A small audio frame classifier, trained from scratch.
Training: soap at rate 0.0029, 3400 steps, batches of 64.
Rows from block 3, named by matrix and row number. Each number is 128 + 32 x the weight over its row's rms, rounded and kept within 0 to 255. All counts start at 0. Numbers have three digits each. After the name is the row's rms in percent of the matrix's.
# pw2: conv module project (model.blocks.3.conv.pw2.weight, 160x160), inputs 80-159
pw2.6 099:129200203120201149107101119132105138075157177092135099135177109154121122081124132100126104148079113168102108117106180162081123176129150171109141070136143132117110115078099124222062081124151137147150106108136096145126199162137169135138074096
pw2.7 102:103135089143141124112051124168177122163132111129029156158143110076128086141092104179132136128117132135091175114153136137132121131116104170141129128107114141114127135118078155071134164189121156190048126180099093075167146121046116116165118156
pw2.8 101:104124114154132172167120144117119135072143095098127147155103116180153079125123102159147166129137178098132132165155124124091084099112117153153119166137130094052088149142149109127153123140164091183098180078122130201135145147206093055160159104
pw2.9 100:143129104071093147183167135047091117077122136151069112088113143096127119100101106180154120121101136121129124146149119155110095114087120153134115177069119131102142112121102060119181106095060115091084057174186131159148162118105084171079108073
pw2.10 096:179121081062121108114172126128129141176125141092139133108123147090154158127129182158125160092146096178162100139131180165064161103084118167124110100089134115147163130096085100128101095198081080062130098121150156103107111096115049114127158086
pw2.11 092:063085123188113123132121113132128153123110119144135114159121117085128153070141161095139138101107168176116146147135185098192168101110098092158163158152142129132170149137139157096215153130161116163112162170127102203135146145164104111164160127
pw2.12 111:127145119150146145098113145159142142141187123138163139080165080122125076065109154116161165104143167156164096133121136142124120125134129166146091107150129094101169107085145124111153121123050117103167140132250147101153098163097138146124103109
pw2.13 101:123121090150098099071200160120104179163117093054147110124123174143084094144119122082129120110141144113158169109107142110093119122104136104096042145144141130145099128108191132085134171137119142157144082110107149108127134128087059147192151126
pw2.14 103:138160108147173118095125049147112066068159127121109117061139101166117133140115131172086118094083144108098131127113122120186101129054074089128130100116116130074078090132060128062063137165087120163178117116115083098113042182092174080125120123
pw2.15 089:160103109165139112099132142128117054162111149113111117086151124138147141135109135141162122133146164132014171140183101121154167109137152113110118177129141109152121154088123158094139155152174126108075110119159106128189180094138142135211197159
pw2.16 094:154110100109109176104128089104078110111095143167106128141164197095147124194111184110100170149142085107170136126143184119076114113112197138116137104138139121100118123089147099084114128165154147170165110097148105120127109056140167151120108156
pw2.17 108:144118121084133175152182077113125093172139107143239193091109105123151109131149093103110126154111140118101111159145054114093166167168108089129134155124136147079075116161128103204114142111104127108139089101144135123134135125111128152165123066
pw2.18 094:130132118126118124103142165135112137163111135098160152126125144125163156114103125125155135095128091088163152154084112126176130109116167138108164174153144165124129200182185177058139148118116123159160133097129106072122133157118130152096120158
pw2.19 088:093132090140091152108106090148152114129144149151135124086099129146147113112128134167096124107135162148166170141109132155084157143159099115125195131118155143065112180105179133092068127178141140199105159106222093088133111118105124124117077130
pw2.20 116:170114146123077099136189071126058107152137111115223150169182136152122099104131101126138152148167124109158123114119153129113121113116068114089124135111103144136120140114116170141084126140101131127177175136158074177104145168101134155129104153
pw2.21 100:071132219168116110124150115118077143118125180180201120118132154123167073147197092150181093111143124096116183126133068070129119050120110113109120205121133109136137112157128141158133143135145144098099145131169165157129143099081083095116125092
pw2.22 103:181146104137126142118173123102168087146101129131115088141139169109126107148079140113144186089091094101068139051123124101172166159104050169106064120120128104138133014095113129064164166131142130110156131143122145053130123111158146113096114131
pw2.23 115:103157143175076110141114129138112139130149117189094111183155131145090135121109122120123076179129151176170160067142157155173118131112128153112157160120170150189140077139115109125162103130146152115160094121054145143131166186156174139087110187
pw2.24 088:133144152136086145064123151142156149144055115064056129136130090198126121171187131118126074095098090095089096140113103117131081092100063124076105151152131105093111071098125187095159139163125158132143140121114164133151125101131146127117138136
pw2.25 090:137129124113124120146115181146118142126142095132149120202142109130168176070151138176124183087104118123139118111087171115123132133128155093188180106101115166187173118162137149139082180139126131089117112170171120126090194051125147098144146164
pw2.26 118:211174080081124086134068121146087097157111128111060102079177091132104129173089111088096091113150129141174140116102145154101157091142155093132124072133124141156097110069155157114192129097108094161150125098150087086121117142071081143115083122
pw2.27 101:133110137170163092130159094149122081112141153120104136116111151124110125156128168094144107076143145169126159157181141110149095162155137085111154191129145117139128161239087139135091122087117172204117158128160124074128159110181181137155157130
pw2.28 096:087111210126140110130135123086157118114062142095052194107097091122115119160105128174140109125124129222107112086178117144195113092116117129127099185084094122107080141162119113136102107084094122149197124128071108122127169084101141086139143146
pw2.29 108:154114143181155113159175105147128148168091134135206138120120049131146119111140125141109152166145122077157108157122160144145142180154166145139132131114161144200131138136114111158057104076135137131120112140128143191099090144132167118122140116
pw2.30 100:075130129085108113117135136107140118069194161122132118163159173137198107163169147088145127103147130097105158127034143163108091145112157146122179121142126142106170146044113182167139144086119157116118159151143108074152162149089091104114093110
pw2.31 085:146161165157088094091097126161157145154095149144129100164131161095098104137078085113187122167093108161102086184126197142122157153114160097092109091152118158152151136116105114177203103152144100161057154094111141171113093145087130095104122139
pw2.32 097:100186168125088143096141143080098138168057138098070143180123152133109119202112124125124193130166068103105127070163123106145102096082145106136114107129155122106151166139222125160153131067078059161173096115193209126109138119155060069094117130
pw2.33 100:157085143149144147144116125107164128182132129162112118166139136112119138171096101123132094130131123125119166117132144095078134108121150122104140124090096123139083186127153178175148185119135129051154122132076125121104171091157071103133145066
pw2.34 093:134136140146132118139121144141129140132092198093157074162088159101130130102141159126118078141137124109160107171094149135144160120115153146152080087138100177115160123165146091149115130209138177159095117167067137114126178116155139108161073105
pw2.35 104:079118106109166197114172085108059133063155143164152117083090060167114145110102108115129096141117146187159089163136112109141100118095135187149133109153140165118049065104061116083110099144099154108067142172146101129136104138152132136151096090
pw2.36 095:176105130105098125070118134166136122085132166166055122137120091115153120178113114107144151142177086143101095119119142088133119120109093132133179087139139166130094158167131113135112092127075162085119131105110117144073123094101130173114089120
pw2.37 089:044091147089163060109021126094096119127148125158076118116088149135106118166119145135087139128079092117149110158166147121160101099062136119162190104128126110087141144154127112108136122134162101101135137158103173100112114164137084111082136128
pw2.38 099:121116126169209166150214100134069170170144144092122074158175132159132078120134140106158113176110136161135157058159090137175141159139127158146153177096131164133126139186150102093066147177148136157082118132089132189115177135179101138153111144
pw2.39 113:178160139074120150125182149161096191178089111122210154116141103109146129138102127138132118091120148063221141134141151120090137092107098142137135152150175144119085149124139145144185118120086132142137113140135153143167142153107101114157107094
pw2.40 106:088176140162148140103137119139119130096125127113200137164120125096070103063172156143148108112126120143093152119085145133142195123109133118134180094108107144121099089186080140115056133173153141173082134157159156124159147103089121097106097195