Weights of a small audio frame classifier.
Model: 6.96M parameters, log mel input, arch conformer, norm rmsnorm, activation gelu, layers 12, width 160.
Training: soap at rate 0.0029, held-out accuracy 99%.
Rows from block 6, named by matrix and row number. Each number is 128 + 32 x the weight over its row's rms, rounded and kept within 0 to 255. All counts start at 0. Numbers have three digits each. After the name is the row's rms in percent of the matrix's.
# fc2: second MLP down (model.blocks.6.mlp.fc2.weight, 160x640), inputs 535-639
fc2.87 101:188158098110206149133101164126095134157183104095134118111130115104119071115087134132115189136061133117127088116133081143138160144116146089142135116156163058154069146137140111090128164145100130134099160150103145126067118127148097077147152150166111165136134128115095096133113113098121119153107101125155088082101218148
fc2.88 108:184129134124222128076109118147081173137177092130117132134141138145114157106164151134129103147148172178137170050129084165114095141150124154034110078181139094167119174104074163120142098117155214117142105164150100111149154083095197154117118151155071111149151129128175118127185177155127161083114163116177069115157132141
fc2.89 102:135177089137167124129157135098130129167093112066137072142120091117165144128150159113079124147165125098162188118102192148121166129158101139154076081145109189159121112143148164135152154103119147144085177145183153116095130073207135129122132142158115118136151148119128152139091138092142165218130138174122204114153104161
fc2.90 102:163103101085161135155129153069140085118086147097143058117046136143134111183106112143149107126179027125117158139160176158148123107181113099199141063091151112106049103171132142132130173114149078136124128097168135137143107137131099134210145123166127099124142138124138122075120123096179098192138175114108114148103152104
fc2.91 102:103133134145182183068126178117147175078170101128140145152087130137145127173156104123108120143139166176123115127134180080114154082132117122101069057138178134152181199125072153087138075130109130122168063134084117124116118147127176150092133088171121125179132194118143140147128164135121144176112158156175081146148209140
fc2.92 101:131078137151186147062126156121160148117103137144124092151134160194128132140097126165121134057123150160151085118125131161128186130122150120155171153078132143142125138136105149107219108129120129073154077157124101146082134132134152114130119041135147149125166102092143088104171116101107101138117081115160125138095099102
fc2.93 103:129119162111161141115152131091153132146139147176096120216131153132132117138181161110165124198120087113180142097143072127166075121081115125135123136101131137133129134141128140130094125143142145114156121132143130208192105106099109162120153117143142150055167143123124147161111163126144164159134119140114118095185105177
fc2.94 107:104105136134180093132110130105048083108110187200117083169128148109115117129108170115148118155172132136161104143136154127142135166114109075137161147129134119146093138133126098126119090051146151120119129130129141110089129097090094133155112165068104078139142164138116180136132236126098100137162076094127136109144087076
fc2.95 102:199122093132101143121148120131090113136183113152171131125099137083107110121195115116062181134116129106119138129114132129199109117155102163144115161086120106124159099165105128127148115128125122112132137102177180132147144128093099135084100187109098151158117095123151144122116175127078120134114044114186206088174101125
fc2.96 096:189117093083129146174115141116131087151122095178115166095113126165160144087142074123115133151200125173148166156127157155147160118103146090141127206145156145143161130126120145193144140149134136122161135135163143164123104035136172073151139162137125119083103160134146102092147127199144077072141154102175171142124133084
fc2.97 104:196153150092202139177125121116180116138105122132144074101163118141079112058116143173132167122155134111117193120163155166149074148163142128137113081153117119061133151051165109152125124104162139111111143121067119132116120140134144139124120126202168106129089126095138097123064142067187163146106108148112113139120126151
fc2.98 104:101119140116161082135091127207093148157148101168140150137110155126152160129083118091170128097169140186139128121156099119117111139101071096129177163080145179118147135104153174118093096146132140147143194051149082135169097172126112118119162152172168108101125079079158126156085111109141126173111133166156177191123153121
fc2.99 105:143158139185117097133119154182152083104185169171149145182123121170155086110096096136071110093081130183161093110108141125169115103124173165161122120074078169145176132147211082135170085142096111180178145116118135138149085130104137083166127086132121158129133169105149107164099128147105128169087117144125108128117072089
fc2.100 096:163063126191110092139102074096168181105145161127119106103112133155151135098102128104148119126142104131091125145082174107182092156125148102088205114142070147101088157145174103159186123136096088163137145175115141178145089121142130139089157175144124131150088148097163063090129169181157084140172105142101137078143139140
fc2.101 095:120162122135097118144130093137118159096117115132090162095197163112043147172134144138145190096186104130155117120177112135119199155074171092150204159201180137127138106151128132143083123128119213096141148118084124182144108193115140114149117168096133081119062151114139177119160134128146143117145096188137150165152136153
fc2.102 101:109112128097119102132172106151139132091172113163123154207106169115111078127122148155096126097161113121078093079219120138124157130107140211164061170179136106119113114125138103095162129133131174109137063121156144129155145127132132115106138023106141121189115138110119129121063120192094135170178130147142159127193109124
fc2.103 100:071109148137100148120170096120121099175183155127149173132093121136126166141181124084125131116163128107145128171141126129161115108133143142136149144154166106117100162140155093186077144124129181122057150067152114146123154111129129139107186132104129138114136103134118100153143117134157118130130103126146177135161109090
fc2.104 102:158124151202166127119072185123092160124110112100215105150115098079140176122115152123150114167142092084107133144141073134122126195151178133117156112109150088124123072157135115087146117173129159176108141105115141171169108149130067125123122123144135120135128137122126196042166157102203171082145126117067185123132160114
fc2.105 100:108162094069126120117142185097096094135112135131097157093158141078093157084150120096091146123124117115148112099088054103064184165105116117095124103133156154116172129135120069155118133078140098102159123136134170138063107090089133150093125091086174120155146086146158106118128106182168128148101109140104122144129101149
fc2.106 098:157078146106070154099120115061128104174135139170087195063094122092121110139121111170154139158179086157089172098071122145119093124136112100119110114165127112094179126130137112106109102108078112154119158119111143105111109197116161116114148089048115141162152191093150152100137139086067115118143069203084139108042131184
fc2.107 100:147092132186151158106159070116154136095102164186125133137171106064093068098165120067165126154127058093120115094141094093059167124172121190065120126089072164127117132139113111118061115177178115183124097144137161175094072219140083099094133168136129138167109117119105120128102155081160182156102121194216157139147152122
fc2.108 103:107129117111090130122150110140128147156130138087157121083076127126169111130095133137113137151128122138099147082132169103154134124128089175164128193115149085140188077127103113071139092113150148126109080136090117141141125126128142133132079155109142170131116110066101139172084208164139163192115147143141155153164159106
fc2.109 100:094094157122095125109122180143144136149150127154077084068110148132131121086137139147168161114153210112156170109097138132136124139116118154088123087125187162106095123176104102120190136056095157166165207153170147135110080099080121129162143139140075122148134157135194176160105123092104076135123222149134169055092085140
fc2.110 103:080122128094122151106112092178079098117079109110105136201171092111129135081129157146136066074133112204126153066169119107093080133164106129117106153104080084168080118144108146116058063062120146110129071108138149093129101110124152105149104168114119137082099070138120140176117074142131067089074102063154103168195119142
fc2.111 099:137126157149127113170093122160110119145151103159130147125161119153105141151036086132216114117114122143097088105154103141140104154115175111147107123068109170088162137127122133122154106091098100153071162155180195146160113129110132126077135131088091152145171129103115065144151068111103120190102129144177197075113144139
fc2.112 094:155177168157167167102079106128096039189078154120130066090159137144174143164127115138119150104146128156118133173107101150189125152127117106149126115108136156129111158155060101168097090208119145128141113103107066134047158078109170096128112103120126129112090149132126139112139105180101088119145099095119166096096147151
fc2.113 093:147151157093122133172122161140151171181153134108106092107103069137148133157106147103147107132134129056126165120095125174178077137062089153126128152122143150125093134121107092112077099124096148171182162161144097131226109161124087144074159162044148099106103134122095145046087159095163079121097150171106167094139146139