{"input": "log_mel", "mlp_ratio": 4, "subsampling": 2, "adamw_lr_other_params": 0.0024}
Rows from block 5, named by matrix and row number. Each number is 500 + 25 x the weight over its row's rms, rounded and kept within 0 to 999. All counts start at 0. Numbers have three digits each. After the name is the row's rms in percent of the matrix's.
# fc2: second MLP down (model.blocks.5.mlp.fc2.weight, 160x640), inputs 567-593
fc2.0 105:497506502477517536491481529546535479511492487524481496465504511507530437462484518
fc2.1 102:460503532524497526525520505475485488488494520444526534502476488548464505500499475
fc2.2 105:537530491526518504470492493481532505520499517483491534524487477498494510489521513
fc2.3 093:472454478481483470491504491488526529511498529514491461492476508492438524514485481
fc2.4 094:478512465508514522491487519507509478464513505454542499544545501481511514540500480
fc2.5 105:485507527500448496494518562492507511469524498520494549517537504534493520521514491
fc2.6 103:491535499518482511526500477487461516507513485490500490488455464480528503508526490
fc2.7 098:543499485500517559476560476487534456493520480512484492474493491499489504500483489
fc2.8 093:513571459495477515504486486482477512525489525494492514472513547499425490514465491
fc2.9 106:501499544464489523506480512493489486555510508513495528489540470513485462498502492
fc2.10 095:479524490516528491503450519441466486504478489480489465536470526504536545476473520
fc2.11 095:499501502494486507535473509497546541497562509528489544502549508513495526517482490
fc2.12 101:475455463456489479467491476554495502526486537478479475523508532462508501501468499
fc2.13 098:489511498492499578486480513523496490529515469462502532450497523513552506493542471
fc2.14 097:481472483492485536487521480539511472520516505493518472511478479535500519524503492
fc2.15 096:523541495455515445499498515537466478494501495489528498498461538531517532461551491
fc2.16 094:485496501513500508498517499489533527533470504469487469511473489491496532466472447
fc2.17 104:495500495507522514497472472485478531449490495519482493521511463478513472487499518
fc2.18 103:490497479517494485469493548509503512470510465519532492486530521542517542480500481
fc2.19 101:464472541488513494521517521499496504468468509497478468513520532514476492496514541
fc2.20 106:518511553528494442490495509494509514457516515480538552457480474544525481507487471
fc2.21 103:494492492474462523494467488469497505543494498506491523534508476517470545498470534
fc2.22 101:523566504489546504498516520476436508526519479424492469526504463480525508521431515
fc2.23 097:460487527523496520517502502453504516522500523485525512499493470483470485480524520
fc2.24 093:488505467514497527520521516494499515503525463510527457518513435520519505504537499
fc2.25 101:527464492505534521501441485527526509489487495503505509530477509493503494499493513
fc2.26 098:531484465462489501509518474511523493522486511478497446543522437531524495543449481
fc2.27 098:503501486479502476487481518484484531480499522483495539496495496476453489519552537
fc2.28 107:527507549505497501504509530486521477483519477522476532486500459490484520486505500
fc2.29 102:514492494516504474517504494480581512539506537542518483519499496440487523507479500
fc2.30 104:491492552523490499520498482497472485464489473504525502479487490459507505497494538
fc2.31 094:485498490456510534454464509484506526448507513525492521514471480517470545491467522
fc2.32 100:555500478533537512504505499526485493505492443546489522486459499438540486526500494
fc2.33 097:455476519480523469448482477534510496465532523490503468500521466542525538502458525
fc2.34 089:518461491469453535519540469548479500523511490515522495475469562513529491524554521
fc2.35 103:497477545508502482471535485521525508477530520475494445475492499488493440520500481
fc2.36 097:536551506495473469527441490522452496561492523502533485493521504481495512527517521
fc2.37 103:502479516511482493473490500492456449480519497502524514493507503486527517524503510
fc2.38 095:504479501531465514500459506511499489497519507518516524482485467449521505471456485
fc2.39 097:460505501498479540496528527568494516474482521469507468527526481551476521508477544
fc2.40 107:504435503545534494520548480499492500509551486513497459529521485459494484521446550
fc2.41 104:521521492487483529474508470573513484489503482444505538520492527468535504459533527
fc2.42 091:503497452499487542547524498489488503499518514430492478503453515466487507539497503
fc2.43 092:495524508444530518452532482521523501508484522487479522525513508475520497502542507
fc2.44 102:511490521512464480501438525498501509515511501472495497528502516517460503481536524
fc2.45 091:512476547508504488509501509520533476538529528519468501469478497533484500525456486
fc2.46 096:505485475480483541505467516491495497528520523544460498487489443482442569540489498
fc2.47 103:510502524522480527464467544556492516483564495493485544485488470519488526493522501
fc2.48 102:502480482497514541469466489493507525512488481480458479512489519477473527498536496
fc2.49 094:554528506487510498493463528492514533481475472492482515478557542503534471511500531
fc2.50 107:523503496493506536477495495492514484495480501544461467506510425548520544503467520
fc2.51 105:514488476487508498456481505476510468501511532498531489505521503513517492478534491
fc2.52 102:528501515498505491507478499478560507485493528470532546449543496510548536496536495
fc2.53 097:517497532502541489492496479516491525491459517494504524498500539482523532472487521
fc2.54 103:506475515498535487492478473551535505472515456480476485515498489419470517492488501
fc2.55 107:509510506490492482501534507487495488494488431494500457512492484518521489540520508
fc2.56 101:473531463531502499504511488479532476552497443508481540515488495483473522466480498
fc2.57 095:521520489533536445449464482502498492469505469465518542471515502531517525486540518
fc2.58 100:499498475474521527511539468524479529523485504509492498465443489499461499553464459
fc2.59 097:505437531471514491537530524512536498508480485498489488529467484535505508492487513
fc2.60 108:521503506473510508531533493483507458513528521534475492521511499517491487487502505
fc2.61 095:489522491487479504455541471506479483504467496492526515478475499513448491487519466
fc2.62 102:457513521460533490485516488505474494510489494522507485477509499480495522468442562
fc2.63 102:497496478490516506504510508456529544509477480487522495446472498530479529502481513
fc2.64 090:475504485541486485534464552503558490499502448577489504471506494503514470511516493
fc2.65 098:497470492488490463483542494454503484502488511477493500501481492477492464487421521
fc2.66 093:490500505509509521525507516474518507487501524448526488432510542535481491542515506
fc2.67 093:479478482543478473523500449539506529497513485521463504525534472489525502498517494
fc2.68 100:496492503491491478521445474491496513498503488503499534508467490494483505558514521
fc2.69 100:494479520502512517538487475487517507501520502494470504461558501487487539497465501
fc2.70 098:500512547458523467523530489491533516518495519484543538480509520552550494513475510
fc2.71 104:520516493529522475491510534487567520478518453520543489521421478501541523478472488
fc2.72 086:487518509502484474494489499503474491501499499512536488498500498485508511454487491
fc2.73 104:478507504525509472499492506557504488492512518495519493515488494475486517521467503
fc2.74 100:512534509516520515541521483525519535539501482464507496505489529509535473503474529
fc2.75 104:529481548516486497502540507462499475472505476473516534490525523522498502517464506
fc2.76 098:497498476491513500503500503495498510497534492484541461545537534500448478466451460
fc2.77 100:519517507539536550512510518515465524463572501499497498518459489443533478512497489
fc2.78 095:494499492506470510479489482476477521527513479486560484468452518499565514494490490
fc2.79 097:467453492525495494504474548490488506499441482475492497457492488506492500489471490
fc2.80 104:487492453523481512522513508536494509484530513529475473464530508445454478539470502
fc2.81 107:470482543529480455479520475482530522513461494477507474476472505553464516521446501
fc2.82 095:493503516508519514496491508486501511487507504466506460485484488502456513510469510
fc2.83 108:501502507521512497483494511499525515461477499493509517495488489526493533476508525
fc2.84 099:516512523488493524500512498496504478467525495502458449573453506524487503529495509
fc2.85 098:551505506472541496518461513476494466525475513510499518483491468513473504528494531
fc2.86 099:488499520518486491532481501507454530486521491504506473521444530537519502518517494
fc2.87 104:494448515490538501506518523467482468483451512487479458513512497501456496470493490
fc2.88 102:492472483508493476478466482471521468446460500507449466519499521493516525436477507
fc2.89 102:456492476506505510469491492520449461500506527512468529512483535518510493456465469
fc2.90 106:484506490494475507477497523497469519524530533485546494430455494484521470547530490
fc2.91 099:471494470483528529532498478436512534537509470440475538507478467507491459488519525
fc2.92 105:511522490482511531513476527521520515469527482501493457512497450571525478531502482
fc2.93 105:500540483527485487522479490493524504531493494542525575471507507497518483480467506
fc2.94 105:499513523502476468507463460565506469484486497485496521472534523545529506529548512
fc2.95 103:489490485464492488502492497502496477527506476534517480482504489505517512573502503
fc2.96 093:490554514496513468475466513511528502453504511522463538525492520507538557520499468
fc2.97 108:489531486556486522504466503502500518528556490471486502538549452470443477485453506
fc2.98 096:488496505457452459491476481464505470493494525487476503486545542495495521470481488
fc2.99 102:499518453470521504499511474511486511466471495488502532507501505487532458494506519
fc2.100 104:544489470515518467505489502492533472566500493468512513489479526494500478498535509
fc2.101 103:469543462465492495498525448498530504531476503498462521530493524472445460492480499
fc2.102 101:509508496509511525511511476496505499511496555480491496523499493499482530509527486
fc2.103 094:489491527514482503479546497513536507491501516520521475478513476506451512517506493
fc2.104 102:487526460494476481489494512508530525533512512466523496479471478488507512519501501
fc2.105 107:477537483501484529493523487462485485485482518509467487500482519489488460521492495
fc2.106 096:498478498488506481513513507543475517485497530509551502506517513542502527485497505
fc2.107 092:510541534515459493509479504504463495485472493545476543519471500500524519445527523
fc2.108 106:492512491500526524539506538514448534519540492498490496481465559475523466522501489
fc2.109 102:465474524520483473517501535486526471450513534473525503500466515486496515487485489
fc2.110 103:503496520506501520510501529516488516489491458480448474490464501492480506485468530
fc2.111 094:510504530476535485556506530550533517524485554507513528522505534486526502492495495
fc2.112 096:495525511504546529495515479500506476509490564501501495528446516499487497528478503
fc2.113 092:492488471476470500488504530461471488502519497496501489497494479475444502505506524
fc2.114 101:498546481503497505496495483490565490499507494525508544552526524500518518513475478
fc2.115 105:485521492523491477486527534481497456485522509511514502493486516514538484467515526
fc2.116 101:526505504530539470485532518466515489473503492493471517507499497491510505521534499
fc2.117 086:502557498499480488527517496519482472453475484498482468459517500478497523537480447
fc2.118 101:481515504494485476486489498501542516491446486509553538471533487435485509535506495
fc2.119 105:515467516514467467463506497479497477504521523449542517486527527494477497550500471
fc2.120 093:546538486523477525516539556549505512535493501523484537507499539481505533509517506
fc2.121 102:490489510544507516485518544462544480524501485516492482509471505499474468472497519
fc2.122 096:482520485524511538508504494524498523506549493528448502519466500518513488508517477
fc2.123 101:536483525467498493542504548502535525533446491489502475497534518485476489494562531
fc2.124 098:510526442519529487538507514517483504472519533457551498465474479444472504523503468
fc2.125 102:517519496486541475543498446492551507542513515528484520523445536473506497479478526
fc2.126 102:512506548464499482495511443513561482493486543521474493502508480499487489489537475
fc2.127 095:493493489518511458493527464521528512513512487489501475494512541490448489484493533
fc2.128 105:457529470498509507498483476495530494518428530524510544453519521498511550501506478
fc2.129 100:460520506455524503498493499494532512495483502513506544545479510517514529517499520
fc2.130 110:468489527486504506508496544517487519465485487501495509504537488507452477517537483
fc2.131 100:508507480474520516484474472475553504506532498438442485514521443538473502458496508
fc2.132 102:502502521487466486497473493491488501449497531492466545505556538487557518471511484
fc2.133 099:549498533486519549512501511439489469494496473529502488527487458560496475516497513
fc2.134 104:471454503540516530522495528507502489504510535503535511475535476515456501468490488
fc2.135 097:508491452487484501455479498497494509501445496488508527507465465498539473484458523
fc2.136 102:483489520508489511470482524503527510463493488512537496446472518488484502487489518
fc2.137 105:484493516502492497541464512518507552521452487495510491491487488562508467494451492
fc2.138 091:431475522500505486501454490532511530451528484480509480523481531475513513515486500
fc2.139 101:532499506474476481503521507513494499512522496498492535487488554479486465506511515
fc2.140 092:515477494472481497506503499496507510548485538503473520511515563492502517510513525
fc2.141 099:502491523474473503512486485528514478468501475473491554454480500499527544468520483
fc2.142 104:508510508475493458536469493497486490594482504484499495474482496517467491499530483
fc2.143 104:500514461522500515514502492546480500529530479509474524525478494454492461503493475
fc2.144 102:489550457510483511559482468493478533464504501530495479482514478481511506510533500
fc2.145 107:531515507475499513478492478543516500526466468488475489540491541517494464510531463
fc2.146 101:525514441535533526473511502506493489536514507450521542461458531457494504502495506
fc2.147 103:527483504462485498511459478540504496500490507479490524506521525506505522516548538
fc2.148 099:501513484564535464485508534476506503534550483504501438481480542488546517502468499
fc2.149 097:511538532512488466505519472492507513502511480497489545505484511481484511529514483
fc2.150 100:514469508486469494478516467512503486463514506527491511499506499497487516501486476
fc2.151 102:536553498516463482458475506541555494486489496476541495454530488528489534486470507
fc2.152 097:523507500468507515460553470503537479538525521505536531491490479473510463506493487
fc2.153 095:498515492520521490489492529485506477468494496529529506528506525533488487502516503
fc2.154 105:522523550504548505525461510518525490501463491500494520479516510469517544469519511
fc2.155 109:492475526527492454510479543478542528490520495501504502470555483505477507544509459
fc2.156 104:534573513510472506493493527479559501476524510540538473496512517518540440501476500
fc2.157 096:484501488489502532508488538527461510456534466521499504489489490491508518520484508
fc2.158 098:523456492500526493511502506498503484489507489523528508455490453507497482484534467
fc2.159 098:550552522505497506452474507427484458523516530529481489503489532480512478489520503